config.toml
win_length = 512
targets = ["voice"]
norm = "groupnorm"
steps = 10100
Rows from block 5 of a small sound classifier, named by matrix and row number. Rows with one number belong to one channel. Each number is 500 + 40 x the weight over its row's rms, rounded and kept within 0 to 999. All counts start at 0. Numbers have three digits each.
Before each channel's rows are labels from the 100 clips, of 14848, where the channel reaches its highest value: "top examples" is what is common among them. Only what is clearly more common there than usual is listed. The data: short read English sentences (LibriTTS-R). In brackets: how many of the 100.
# convs1: first pointwise conv (model.blocks.5.convs.1.weight, 288x288x1), inputs 72-143
# convs3: second pointwise conv (model.blocks.5.convs.3.weight, 288x288x1, transposed), outputs 72-143

top examples: voice: male (72)
convs1.222:406506523495560484372516494554541565430444464494440541445528492512553502427458452418522546492523521516475552507533419517431477465467425512557499426458435593449461474491474494521421484551527474545465462459493509491518
convs3.222:461480474547530539451488531480462472523479503500514475492551470449451466468471471500492508505504456489486472462492498537549528490441592466530423472570501514369485501492496500514464497512488485472479563535496529509504

top examples: voice: male (97)
convs1.109:484472444517507492473454526426439480479492547560573472471559477463523570489436387487480507478550482493450512494510476570519432504463453583524516495522483423432453593496478570566543520536520497479550532492530438432548
convs3.109:510449449515470484485521487573517490495455491482519516474489522467530544554481506528469507494492450520492524489478504544495454536472483482561469510489508519510468578529459548570511507516470501527514497507503529534538

top examples: voice: female (99)
convs1.90:537499507494517518540472559447539524438540498479470501508482604506472448522412491512512508492461499463514498416545519512412488513490441534410538503554512486470483511497491551494503505500486451441419517468460532527536
convs3.90:472478478459528517503444531552525439481490410532507545488529482492517539496496471536530425418481520503499486510503493547541421550507448454532498484413488486476544500517512463448502480508510514568483514463525500505495

top examples: voice: female (85)
convs1.233:488407512455507524449529508511534440495542437506532507491501540545525468588536552492495519505545474529495541468539453500486444508498583564473509461511496471477470586555546506472476523551494469482462488514568489499473
convs3.233:526497532488420451511534522484526469497440498545501524540471467551551568488544475540531534507510517604484522506504469526486580508478525445511496489450536483556459461494498509617609499437535494481524492520489507479480

top examples: voice: male (88)
convs1.158:531517495531549608542439538495552488560448539523515517483487508503527500447454536497511415515471513545545487564439518506419519535460525502508462491528463498534481520481545466533581546408536512459480447446488514515533
convs3.158:479513517535569501523492519477521503327495544530434467494466506500475542477499524493475542511527525417582460470480493511520504497452579503476485490521519478482495472491437486487543493456531491499487524547478499487479

top examples: voice: male (83)
convs1.172:523512455459444553530528500523529488498456483452482512522494427464489592526460499411512467501503502484453550464536550526562434465458464484455578592520532541515498552499530516513476485475478588562476509507523474532528
convs3.172:486412510459509492482485520507521477524479492584545459573475431425502515553472500543575545563484430555427515456498521471488442576513468485487449493441504518424532578514494515494501523504520496539514509515495503510477

top examples: voice: female (87)
convs1.10:459505524489477421478480460554500490485478540439460446514496459504501468564465623511451477481438486537495501563608540544502525486521450528517523552504577450490498576498560527458437436481520547532558553431479528505446
convs3.10:443487499500541447469552526494536484576567501514464512531518498493507436493518489481518492496480484580435470505515518535561472470482526511488495531451490516546522534490527534548489530443466513495516491524491514529464

top examples: voice: male (96)
convs1.232:439538520476481538508521593523526515531566506516469429451509404512490535478501497500497525500518488485425516494482548492530555446480504547513511499474478600538529471531439510457415521436536530498501473462584487513493
convs3.232:425486517537490476494507486499478483483541489446463518543539499503455514483504482504568580522507498515509521522514578504506484441552551466515428549581524479465510544494491510478530526526526539529514487592531526470496

top examples: voice: male (96)
convs1.125:516452471467497509563498494488486521438480404544407492434444506477447507474497544492509467485497522510496500544562458523515479527426533509474526568507476488496518523524485498467461555476495445452533517514540471476434
convs3.125:418488540494532480459489476478502503488470499482492487514507472481559497494544515502502479429504514474557482595478459468479471523502466520538531457416547438584403546479477508487494484508509478509484471494516492434451

top examples: voice: male (95)
convs1.187:527495515508528492502490509526495509533523501534481510520502474425534509481536502504452504526533449549497497547549526467529595538457549567475519510454493467573524509537484463583556517569556502535461428408450491506454
convs3.187:474541517515484428449469489499486504445519488523526478522522508467435555517494515503488484495562545411515516577532511487463429469547494505473512483521505507531511541493512519495490465528505497526499474499495499458448

top examples: voice: male (83)
convs1.19:519488523590570467508546475501510608481505474547464417530511508461458481529503560456494497539489496528461427546487496601510515504490478490478498449549523434478539472497510522521563509498504490589541528551517463518513
convs3.19:555460479522462478488483503492528527454472451467533417486444450497454465496496562572534511491538465436523462499522474521518537573559503506467507501533530529549549515504536490440454544535470536443500527522548437560495

top examples: voice: female (96)
convs1.146:531498486433513493471490496503500438470456502451465506522496548530543510498479438512494490449491529494499467455562580508468542393521542435428492475506443501569504534479469537455501421478490494452543552456496504537486
convs3.146:554452438470442532520416440538450463490517520494483450516541492572564528505474482466440501494483541476474564521451502495538544513561490516500544519529438551499498386474486466572533549489479576482552546526513495501516

top examples: voice: male (99)
convs1.48:566541560458499466445534474499516465500520474421489539521475458468521521491566455469537542513474428556544449522516456500523504440494481522426503498485527487573585484507496501488487500480481489538558464503455578439473
convs3.48:521570508466531510527452502572483566414486558520534521537494491489501543453525485465541606503436565611448555481476484555512447573461662501490560475543454487497528543496518484448518513420502515446521483503457473514515

top examples: voice: male (99)
convs1.80:530551483509438557503509476538498493630490484525513522526505526523403623564516463489540533540500431494591499516480480470479540480518476478420475561502480427499560499538465538427500545494505532503519501530515475560458
convs3.80:421516506517501485495580486490459561495460492467446491499488500509593540453518460525525409456472511389388509450512500488508536496535463497510431529428544507432476496506503481557453516550550502527422519498526508484466

top examples: voice: female (90)
convs1.155:500529443493437575496497511491543456482433483492473490432477515534507446521478507472409412498518477512378541507476469490459476535472489456459555505522561466502475509483487530448537504429517516530586511470526536491518
convs3.155:496521465517541501500429534583455482436544501448484521502547539486584531531487500513563468465455519440593492499503463464434515496447506516511469473444460511462450547458543504481471487514528496486530478491518455487457

top examples: voice: female (100)
convs1.256:511559499512485473540486503461537529489504510482489551464554470485539534519524469523414473523491551533478479469514577531510496524504437498529517519533482600538505446500447434510519484527541455567425510501444505505557
convs3.256:535542500468498507465552519508528497616474500525469473515538492507531451431515520479475506510489519449465513468496513535461558516522539520480538531414529523470560486526506524536537529454510519490496513526496497536465

top examples: voice: male (98)
convs1.157:584480463480556600545489515490533472460468491409480564440455511439555469461487480457565466456486510503593511459514466452553509518544484497543397528545479524627522503495541521523450490508522484473474540486552459503423
convs3.157:430503495495511533491483486493479475580492497516531548478482491512500477518498501487534660465578514494543496523489476466456368482451438488498591505492469477466482489511502491364483504500517482507441500487498466504472

top examples: voice: female (84)
convs1.287:506529459416489448388483492479536529491499585459500518441481492543551540501513438512482527467489529573542543438512501485521463473526525482579425503467515589486530484540519471496549564488505482581477413514503505496513
convs3.287:517509545479494485521433524422492538475459487539495512466461528509490560500568489565511532541442483495530444463464506464438649486557544436475471517480488530508532484497618491462543529445491508580536455429473475516460

top examples: voice: male (98)
convs1.78:499491591512543449486512473516536504479492515492552523472431460486494531459537460449562445507517470517554514496511513479463407534502491459547533520496518538474476491515456527548483529566608492478500491430470557556546
convs3.78:468504486476573492492512573470478524566537504548412497477504525545472468448503459481558475512535550440461525550499526518507472490518506541487547517374514522446470470506428491426396484513513527566569475535496503513555

top examples: voice: male (89)
convs1.114:436468500537457465438549479577553494439513513463528539506435544416552452568540571553504604447497504480526484444466439513555472515477458505490516526570495483541551549497512470487478436519531517518482509548520517458504
convs3.114:507494500495531476488515484527490509391545485483504495481492514501452491487490458497552496490500523540512434494494505499490494508426506505522427503631558537488498435496463523519539525511462498515483459532504492496510

top examples: voice: female (89)
convs1.151:488503492468547506511497490463490508441449429529473494447495451520565486484505537541432475445467481495512506484500490537574466571519470500510466541535487493477505519503453466472486464511440534531539516486492521496437
convs3.151:416569450532530483465454467462467413438457513594566473450422520523477532485430417480502532445471478491527498488519506519534478476542483503458543522482528529515477503491492446486496516537493500491526528538451493522545

top examples: voice: male (73)
convs1.273:474517537533517479523482498465463547505507531434423499443528519429517572430445514520389523566473496500461473472523557501522454544484491534524453452421477540480487508532463529544492503504551441589549465421550515504437
convs3.273:524552518492383545468512490481478476522544532482504531453533484536469516432509468526522492523530467528516523515469460565498427541460461476491517474492498463489537478506514528476466502524542509426487470457495487456505

top examples: voice: female (98)
convs1.237:494489537449496563516490437462443464561519418551524551437485571486562519484482461530541537511493504460465471509560454555574524577529493573519434466446463565513458465525497498569506567474537467544511477534532549468541
convs3.237:541465468542452547479457486451461484521486516481539495448440529463526439497490484477472408439474520480570455391528522545498573469424553513525485508499508530628512527479555479501543500558508565522557498494508496462490