From a checkpoint of a small sound classifier: 1.5M parameters.
Rows from block 2 of a small sound classifier, named by matrix and row number. Rows with one number belong to one channel. Each number is 500 + 50 x the weight over its row's rms, rounded and kept within 0 to 999. All counts start at 0. Numbers have three digits each. After the name is the row's rms in percent of the matrix's.
Before each channel's rows are labels from the 100 clips, of 14848, where the channel reaches its highest value: "responds to" is what is common among them; "loudest" is the band of the loudest frequency at the time of the peak. Only what is clearly more common there than usual is listed. The data: short read English sentences (LibriTTS-R). In brackets: how many of the 100, against the usual share in percent.
# convs1: first pointwise conv (model.blocks.2.convs.1.weight, 192x128x1), inputs 0-127
# convs3: second pointwise conv (model.blocks.2.convs.3.weight, 192x192x1, transposed), outputs 0-95

responds to: voice: female (90 vs 54.3)
loudest: 250 to 500 Hz (29 vs 11.3)
convs1.83 093:500474496501498499514482482533492547499422480577527547484528435514537442511486464473350548482528426511464561493522574498399546510526472471535471493464469456590547509549493418478517531586453467422494512444495467578459473513559466523543519548392426525460488448548580450413497538426455404575405488410545510444519634527487463504519393526590492454391520426476476583508442519508518472510467
convs3.83 091:468544510393505449409509452483490528444512476528445513470426545527437512506545612532542481420580539439451487535408464476506566371443454481534503500483583561489581461514504532468481537524455448562506502313495435474431492460445469505508492463473526528464539394501565506477517457488459426483

responds to: voice: female (100 vs 54.3)
loudest: 250 to 500 Hz (54 vs 11.3); 500 to 1000 Hz (30 vs 6.2)
convs1.146 110:472530602451493519514400382491527511545444514492558525422470527531542511554564507502444541483486498443462488442483488486618505512478526495464397457447499487447479445496495609528537450361466546507470432438464587518455435580381546487469451503458523549573441520524461500549586476488574545413520503536488512536466365520483509535549562488582559494498479544509493384439489528502457446539519
convs3.146 097:457498614554534487418514455509557503489492607530516483573511466469498470404417501504493559597484559457553452462534464570411479531586500431519598514489495470579467471475480415458477566465373463464484526449466539444461422501571464457502457467501434455519459582429432507409454527424482600497

responds to: voice: female (90 vs 54.3)
loudest: 250 to 500 Hz (60 vs 11.3)
convs1.103 093:457508502518470493523478479529500527560586490417469469494487474509583438464507514448480476395456485468460514551530516518509507538582456437452512453504504482522563528385520568432585501361564485505530488443450493410446475551531458465500491465394547398476495461542512555500510502361532559453496465522430586483618447453580540454458484597504474555359485525505537474413471534473524463546518
convs3.103 094:521498479434513564575563480466553576484485461464524532565459482509534526380505503484478487492483506455527447464462590645473498589516535563449498418567530434606407424524518498434463530577470480468524460529457509488449553486565486454498498542467510472481570548522509467532458467522485464541

responds to: voice: female (91 vs 54.3)
loudest: 250 to 500 Hz (57 vs 11.3)
convs1.86 100:536423481586508481511439455530531487429533540522530344517489474509516491539532528499441483477532485578550468537583442476528568455449398574519503515433405461623529560478482445551560436516490566509507522437524561503477558538492426476496441484525517498666476444522500490471582485526445524508431471574446507378503619493502453542520424541499495575551618519508500502480477468524501534521502
convs3.86 099:508479520471476521553576451474557445504516527570423580450580435596547474467535440501505439479541534396502456648481583569440477504476541451484471547383482457441434433518500392501470510435502473509525484484578464500461488553534554477507452565420514574493543494528547460551475404457545449501

responds to: voice: female (84 vs 54.3)
loudest: 250 to 500 Hz (39 vs 11.3); 500 to 1000 Hz (27 vs 6.2)
convs1.88 117:526458426552502511534472518497600518511524500507533535467476549426482435511511471475446437514490466509491542557515369494394467498446504481475479491475455461560575465430544340440627309499487445485489519536533430522449517454542522541454539514508558519589535459478457483504435521499477529577537554528507504364535576467500529528490495557495532433469495486468517398558556526462421474492548
convs3.88 101:521561469371484479437539506496476564465483536559654503486498453498488596448524460404514520545470513525476506456589486450593532519555594499417509517510445389428550419523515535567565537469478534504547503490553465503485533477473454526497493503464490515411479386490479482493504482332496482533

responds to: voice: male (81 vs 45.7)
loudest: 250 to 500 Hz (33 vs 11.3)
convs1.29 098:440456513522470545408528535478585533421505437550603592601452490564552565539497482528455541542478436571540551480525427471504476540538550511499493511583524447482440486466456574547477462464516506481587421490529449612608534471481596499499471549451533422364458468460490490473490512545629554449482530452512530537477460473496548499573564472518472522416486481502466421511514515499535539415406
convs3.29 101:507519476478471505487638570498571434518509462543487423506564389514564430588517563355497487463461504478503501527529592460475451416498519531502490539456498546471519471433494525423535480516442491515559580439503517537505531570564512517485389432459532509441499492563489520497419551573480506548

responds to: voice: female (97 vs 54.3)
loudest: 250 to 500 Hz (59 vs 11.3)
convs1.53 115:434490483508476565475451552510531489513523580552560454524487457487547521490471451510534541455556555433445587500488576478516433577476453529498473450472522502493514502488513410431503541481396532477590518518538496477491488721598607425527494542497521535470443482521428468505490469532491477528447493410462537524480583535541525428465448535449493582580462486575515489447524604496474549529633
convs3.53 114:520513474470530492584487481384485479535513607497506513483496487494501467579535544464518580523405530510526572567497485529501556533495448517430470480520486501508470467493435473469450571436358470473479540498451466491453445503534441460457480556507461485687378467550505477456451467390462592441

responds to: voice: female (93 vs 54.3)
loudest: 250 to 500 Hz (35 vs 11.3); 500 to 1000 Hz (26 vs 6.2)
convs1.183 093:521406474463510450493458643488468562499484508588507474512434500472394539561461451528517481570518564485462467516456420519458432431497477496549525517449540507557523479499478552467452607487541533490559446451474486494569377508493515522520465522517491531526448496590502428581569482506530564403528541482562503608555516507532503568517572558439517529552361523512444572504385492577410482501462
convs3.183 092:481420595604521522445522587450523484552500490495437511454494483495513507571479453482476543518485431626475504571650651540593498561499616473512521493538561482438517419518475445515627483425580467555516518521490436438485446515552463434456470453593557513550509504441513476505496557568466443573

responds to: voice: male (77 vs 45.7)
loudest: 250 to 500 Hz (40 vs 11.3)
convs1.105 105:448498521502472488456420435499525467522608442534465579417513519503605484456483515569424485410459493456434463475439470584502543443510516562501498460521555563459479456536562469522494493517423458534477485537620497524482554524490560528546467375520497525540520559446508443582583517470480566481553509504513402497597513533469510452595483584462533524522546505557356491580416590457443482515524
convs3.105 104:479461447484529502425519427538460482551486362452500472554594574579519494653401574586407462498537509430455565501538505517457537506447360500591382501596510496513456534523500549471467519420514531541555450564521521454537471560553501506496494544448490489532555383457448513492489456557532491424

responds to: voice: female (88 vs 54.3)
loudest: 500 to 1000 Hz (35 vs 6.2); 250 to 500 Hz (35 vs 11.3)
convs1.17 095:464597489517466429504492513449415514540480471513494536519514446469439531385466465557473503588554500462582510489476413532525372512503464415526490505530468518519462528474457507512542615507578549510503536489603413499479516463533429503593566490562491516436515487488597563544564475530488539468463453542540450516591555474650432481452529552496538498525469513466472354467558542517573421481476
convs3.17 098:529549479476503540371519455411564450527484433456554500401439548477536540460492509500441416503491496584481528499441480473519542545407449427544593535613492480436462354548488491549516561461435478405561495473398508507450500471512519484503556563488498478526587606530452482513401561453446541566

responds to: voice: female (94 vs 54.3)
loudest: 250 to 500 Hz (46 vs 11.3); 500 to 1000 Hz (30 vs 6.2)
convs1.23 099:576500440508463599583536600441584561537464494432455433478545461494440513561445593574534458435482502490520491482518480444530507451569435422540464573483529568471443448419570484510542411600500536544550450412467481426532378575549501556442428490511521451507526518488517508486514540488490483410470447486470612477564528525453509470514436439507470487546540507529498418447582433442530522527459
convs3.23 096:533540396537498571552363507507558421564535554567571545650603531519522512420504514483503557507479481484440480527531531405520447496468499508376523492483502495457480509480521468502463355479531530463542415495400552433502511569518512541506460547481534479445491430473511515557450454463507520523

responds to: voice: male (84 vs 45.7)
loudest: 250 to 500 Hz (38 vs 11.3)
convs1.73 101:523545514480509531523510505622537501460491594484471511442537454514461451436487547492524529389523521492553552477454476550468509469516471545397591486516513598477516478471505500567511514463519464530427414563593565470481589510523439450537527541454584455503483479526474469419519476461635469536569533450482583593512474496441479484560487571471493476526596581418532479466473654524603475478559
convs3.73 105:423338411422439449556465522433510468462473656557564472602545493475472438587553563581466487450448505555503521512454499514479394503585399494520447505419478461406516607440515520586547431487475494503575538465436521494528518536488513490506542443568472466572452597484469518498512519492483517530

responds to: voice: female (87 vs 54.3)
loudest: 250 to 500 Hz (55 vs 11.3)
convs1.165 091:505521510331500495532602552514495538488540497460514502527509448489541473487487534500485557453512508559496557462467491567485522560540519519465461559557496509541639552576467512486487458506454537501439484538461544534539421548541427566526493547608448465534586453510517621485553535540508451521536557591552566616476539608539475589493505564552570489405492505507518545542441520502499551621442
convs3.165 092:527449446412491485582455462481439515470557445472582452554520542538470540494509390390526454496504523557543560436483444519568508454537561487460463470539597471467496519484492479395448608445478519561508426451419522513550463568544487499479389419473462489601510507531476486488535461530503562495

responds to: voice: female (86 vs 54.3)
loudest: 250 to 500 Hz (28 vs 11.3)
convs1.19 083:421518488479545520531505499453432500571484515370516526504523496460536420470509548517549517481507525538544577563539500533465475578481492458486449451557494415391569438497555544515668502484598471449445509465430483488495488540468408478510416642525550615548508555419458461533432455511433518436478518467444539510455501545600508551519445546513512512533516492545437539516491508546468511615477
convs3.19 088:503496525466515493576465464470567507518443413583515531467590547528528486448598485481556518456587575496501467560489404595463494457496469584508519473513389480499502467487505532543451476494462462555407528424657588570455527432432510479447456536498514490434444544503497508458506549498480520515

responds to: voice: male (75 vs 45.7)
loudest: 250 to 500 Hz (37 vs 11.3)
convs1.170 102:423475476542467483496529506481543448550542528463506457563494524497481520511412479447469440440402494424441450516467465491475483458528541535484568522555506522456560480492527483508493444419549564492415536454448427560524544469479425601493489462559470595496503426400557489650444473498531494508474475556617457592400447461481557491474539484498551609593429557555588493504561555517567484477464
convs3.170 107:534436462550495469532524462519500445475514392396468519386499486462466472470452553425644541480521484468505564520571526549583499498550346505582465467520511519452507591528501487562500468459395493510558405515534501515492492533520487487508441468509481484627568463515518481454496563545513359528

responds to: voice: male (71 vs 45.7)
loudest: 250 to 500 Hz (39 vs 11.3)
convs1.171 102:468519462568463526516541498518581355517481491479512457634475526513510579524472542459607530406490553558447567436479531492560487550504584571584522451422395588513523546465540508500625477567439482481518400448478565386505442514480496501495480519507397490430481580467461459503448474533508516512521445509420567501474424529450503562504518496556524434513461526498416534503504469559508464462478
convs3.171 104:432471362530502481564548551500433487513419490448487465436518449515433431490469558565585569517517480450564672388497536544457547496479431502422549543544549524410496438521475458493457512584521502473474472500510536441550467505450425498500492415460505504408450536429501513501602478490503458437

responds to: voice: female (91 vs 54.3)
loudest: 500 to 1000 Hz (42 vs 6.2); 250 to 500 Hz (33 vs 11.3)
convs1.85 100:574491591539453567560467480530538459495526557559481463491618543509427562536548478432554573496455504490510510460494503505500530507455508500521509507544532529523530406447535555584522644488546467576479519420480522419466490581413498520409546535495525546503457461460431529533595515498517547540540497653501568559545427529477423482512500486618531478639478537491451476456493480462496533438568
convs3.85 097:477446514430510491575647518551495590457547532585476538431579463505516460521508455537463475513557496536445427475505386561425513437475446495515512476527482421447509623529466556512569627471483474483531432537571541476485540499520556528510428490503521527500511460454517509492474487498534659557

responds to: voice: male (82 vs 45.7)
loudest: 250 to 500 Hz (29 vs 11.3); 500 to 1000 Hz (25 vs 6.2)
convs1.37 094:440493481418442523642524475538520523489521499521579412455472579542486501551550535486448524432560520484519527497519506415587527552467502438493439450461471558468459501430471504535538586468364499498487555520504505529530581427509488575580562518465539447551499500442532606475540501615379566506490565453541500444502548539521436490491550535495456533515421496491560497529621599418470494513484
convs3.37 103:510442466560499565432551458536474630568477543535444552467399514536554601506532603496502496548402564554512583559469552396475520395534439582432501475356519534541419578484502499500490466565556476550460432484537490521533481528442482519451512498472469483430490491502466458548523501457482443520

responds to: voice: female (86 vs 54.3)
loudest: 250 to 500 Hz (29 vs 11.3)
convs1.177 089:443529469527456429533503493438538471541521507532487524440468512477414537558507584503504529519476471405553510551489454557445391500397455574488476442392496422518378588536456454496549517509462583485519576484486523588501455482544568513551411457459481415555538497462505494497508523401533584525486473499522486384506528499576456589491518539514520461418495584615538477527486451572456491589476
convs3.177 086:556477489569459417499626430569621460474527535520534507517481437516409337465563541495495416535553480487545475540445430449422521548511479484562600453485428543441511540593474497466561578438493454459516531535496515565505537526483479524530448570497464579434482427486493447446455469476479456494

responds to: voice: male (93 vs 45.7)
loudest: 250 to 500 Hz (32 vs 11.3)
convs1.84 093:454560424559493474433499579539515477530522533526450461528483435518551586500580496481480568518500629572509524494453471532485475511550485569398504572553458452499445563534590536617539519564490488486592539488607513411495450527494540439486530485473576483504554494559440507494446413443508512513588506423533455496461526566484583484452506548583641518489517480480399502502422414486505452520495
convs3.84 103:517437474485483560482610427591515422536521473487571475472464497492465450590499487410464507588518531520480503625451477350516458530531464522539604563468518384509532567470546482619503573508466527473432434483503495442535511531506523514513463543357475499534576562494482504504514506363502606498

responds to: voice: male (87 vs 45.7)
loudest: 250 to 500 Hz (59 vs 11.3)
convs1.33 095:509549500527535519490474542490462448632451505465430477567538432622512477500500543529482540448476492387411461501477511527506446437476480502500505466500476454497574520471497538503517571497623530413558521512528575479448432433563530422553480565565443548500447606509474519458506537425469573581469537461456539435531461453463517563524535484530359505485475531562392512547426455507550594497430
convs3.33 103:466472560526419481571515418521487535475423558507524518536486457453470443631602682625453433492516524458514542473489426494440442444481434557524594446577493471593515472479510520423474523494415477519495540588515469533482451580560556426469510509481491488507473488538533475518565481507516482456

responds to: voice: female (87 vs 54.3)
loudest: 500 to 1000 Hz (43 vs 6.2); 250 to 500 Hz (32 vs 11.3)
convs1.122 095:519531578549489509502420579522505577516435473584515479527514488563494442568496510462444532563493522523464546511451493637531439498483443489473505539499447484540519440499418519415481518459616485587527622432550524541418530489518492548424468537595468563491432504532490482491512539518546496540644537478618457407459486439503531459500528597542539480534503459442520517452555552526502576429417
convs3.122 096:423498573487469502509429467443532539483470526564600523475497477453457386518585516540532429466504502473470573457486451520552556486511431520421563427457447587546452473489507550576552400463480498476435560471605542534466437506479529500508509523546455546501546481566509577527455506545545500593

responds to: voice: female (99 vs 54.3)
loudest: 250 to 500 Hz (62 vs 11.3)
convs1.118 111:392551429439469433458502361468563543534482486491463496488485463464539597447529527523496540513547549387467519528507520552484452549453501527466496392473623466496513608466467694506450483403477488498526468531431501552481490537487500521512506468505501610470551588496502498425556446538511514469461554373511517502497506506514553440467496433475550489574447487480517482459417522508478454428520
convs3.118 102:481540477586499531545506511561503406460559459637551510487516514536513459596427609505481517610542456545495540486524477500518516513441389521404515535461416483558468493464535492449482467597400528536469540453454495549479540442516483462475463537550481438538473494503482417493488524337459534523

responds to: voice: male (83 vs 45.7)
loudest: 250 to 500 Hz (46 vs 11.3)
convs1.69 087:451474465499592501429449454405450471434549575492527615526472504470514542480412552542485603528469505491502456517436525523548490468526447499536498573525425417562473527483569525537443486504579473622413467460535419539536526456515535428463479521515480537513497556585466527546510474564443512587493488496530457389473479500504442434510529377530428515574470607441526520496541401549448426521479
convs3.69 097:529578523550465549564451503477509489498473463510462564466548540494516569465534526532590468525458531475498472612553520472558467489446348600470485461469492565515570543484470652486447529452477532568580491388489455494500505567507451513530629543447509518596548549569522477500391551559531574457

responds to: voice: female (83 vs 54.3)
loudest: 250 to 500 Hz (46 vs 11.3)
convs1.28 101:391434460544502550525458519516565431493412513485478449507594471472558466510486465500483518531602376514466545489529548457528413474551555415529440464432504451548459516415441584463512485554510489449486485418484445524473469592517465473519466514449539390437495485556466606463454464515453485474444424536536514517609451393568464463549564485562535464511500460460516433482554439471511469442601
convs3.28 101:414491442554583498475411386389427497556476485490448452464534540537534540520492531405468655536532524388506504360587536493436546521510511534568464424382427574428529525521502546552552459505483502526481565472479563499532494530465518505467524418451519474527581414446491522477539466506530630548

responds to: voice: female (83 vs 54.3)
loudest: 250 to 500 Hz (49 vs 11.3)
convs1.125 100:455544544462527516477429543546447557609491528429541578407383572563542508515380526475464470447384510478497518512496559522570385618486510498530442505517498524536509545489551524457547591516524512554456510464432507486530441595528488469521507480534484462472508501543542566517448478521472484405464573515514456509631481446455545628490514498563575531491586489512497540482619522541508513527516
convs3.125 116:490470481502485506484558561413415522527522552538440492320537569461522538405486423380479523552593439455472429492441500451457483509502451495498410499462565535534491499475534546539476571581447463514520437583569521521519483489486515460508446504447500507554509499385521513529516513423508649518

responds to: voice: female (95 vs 54.3)
loudest: 4000 to 8000 Hz (42 vs 4.2)
convs1.120 102:522560457508492495504556499475576501488539504529535554442523547397560470591589489522471485506569535463495529576463528522464422562463649512488470483414544458496507538416494642551582466476504473598473529506507496561516476508478645558482597497429448502518485412431540569560545511449550447527547516426458590516490488512515551478531574569489551526557448514522511476515564554478467496565426
convs3.120 103:446534485585486474581641516468492521505519440406385445547543481544493518570479640577499511534498495498530555459444586492496494553441510462580521485562549516482470432467522477588446574470370520462563573564427523529470526420518399436541412414479535534411535524489498518507487662363504496459

responds to: voice: female (94 vs 54.3)
loudest: 500 to 1000 Hz (39 vs 6.2); 250 to 500 Hz (33 vs 11.3)
convs1.49 108:534377432487566523453467513472486488522566552412504464471497541516525577467549629489568404525527532471585474551538432531483481466458475452482454536471514524505523422356454385552532422632460524468405495558502461539478492467556495458534447495574535408573484483445512512496444505494513559473450440464499511439524416476465475513501442533485488533511526534452505441514413401502475530395480
convs3.49 102:427509528454500495426492450491592426463516429488491499527536408541535453430443532378440491455449471542472557474525481464469527499524537478560452476661489468439454441452505430387479477489437483530508566505460504484511501540493481487526508497471535492447508410487498540509429600460533525520

responds to: voice: female (88 vs 54.3)
loudest: 250 to 500 Hz (62 vs 11.3)
convs1.60 095:452493567497411594503558581516538525491540430532481430512408500414536521395480498523508480469512508462455475496455454479519542561463536479461563518430480518438480511483414539510585340541509495443532451480522434540469512509520402427484562373417504474517483488483487430443479560535475484483524544457583589497465483458471491552514534449401412485432521484530514571471546489617585499430476
convs3.60 097:471439562483450470479506500510485566481583487433545511522533455477426542525408386525450404496514529494419469527495501463525534517423507480431442565441504435668527528543485562514461617510416487492478481424532488533480484546519508434481522460548501495609449414561483520469465509527465511493

responds to: voice: female (92 vs 54.3)
loudest: 250 to 500 Hz (46 vs 11.3)
convs1.101 098:560497446507463435455497415460428576495461412422456467486532487457553449435541521465535475377526460510492554534553558541450482539538602443584428529484488447531532542583603535458511510459537534599474451461499415544495491513538516544536492552469516525451545440494491555469569554504476454507468487463596594536468576490526481554393558512501498480473492607489487419446476427608545533579452
convs3.101 109:598394433583579503559504430455444448511553561530491483527545417483506587541474328483480538528481468497573560521432547478510433399436451581573388479534500484435467457511504567549556427548523462382493517590497427447516464538515491465531582487481468515437514506418514465457481546451461573501

responds to: voice: male (73 vs 45.7)
loudest: 500 to 1000 Hz (26 vs 6.2)
convs1.56 103:552454486512413524576486434500534461475398335582522525545392479451446588503508548492496490486463517533483467522464519503581426511470497512466430491426472463470537492478528550491480416486591495523480449572506492577520469497511473545495501550580632522460513463561486471472484524488467425436422525532395531598549499389554518460488450464533618515588506540505456525507458491490513615492493
convs3.56 096:473491558401456534483465415447554573500481487489452467497423481472498450506479496369477513544597485390533430441522488519545528480498497507497388434569456515466502432546506531541491340455588506552457471534490535496458460454446494511483494573529505488541484432472473513541510517411498474592

responds to: voice: female (88 vs 54.3)
loudest: 250 to 500 Hz (42 vs 11.3)
convs1.61 100:475535448519532417484525496515532533494512506438574477438584530487503507553513502569517522419494549480512481556578404433482487516458510447467488517497371511497512481516476514558450484417451603527465556436557494470557482455442376516484505564449478452492487461552536483627485475464543462466479526583487485590557541515521501468625489461363562508510444588566450480623468476469417498451436
convs3.61 099:516441508541572521550468469578429452491514378436499550475557540493483511558454469509357518490607448532516558431526582482518554539523499496517441429501530509554559453494535520545537379560525559529478482507522547531540506499480510491522498482516506530363520554517516495526555494445532493464

responds to: voice: female (100 vs 54.3)
loudest: 250 to 500 Hz (64 vs 11.3)
convs1.20 108:499557554464511534546491433520556514501529480566504445546598562511497529485512498469446471516523515572429517416528606487451491503531604553536522441528566496448515558558503557500457603499497535441568400527470544420587486518514632462513452511588479451594474517545524463489508512482433518505461488572478483430431419508480464436543519537692507549536614509542505460460500472535494516515558
convs3.20 109:494523445449491554518533494580513545562375576408556479534449421520571489521513566490484439494457438396498499528543471486493368586460570511592556542497512496414479460557442468457499566364469504463470475450440502529447491471465507489422498483504492446507469407519544465535416537433422584466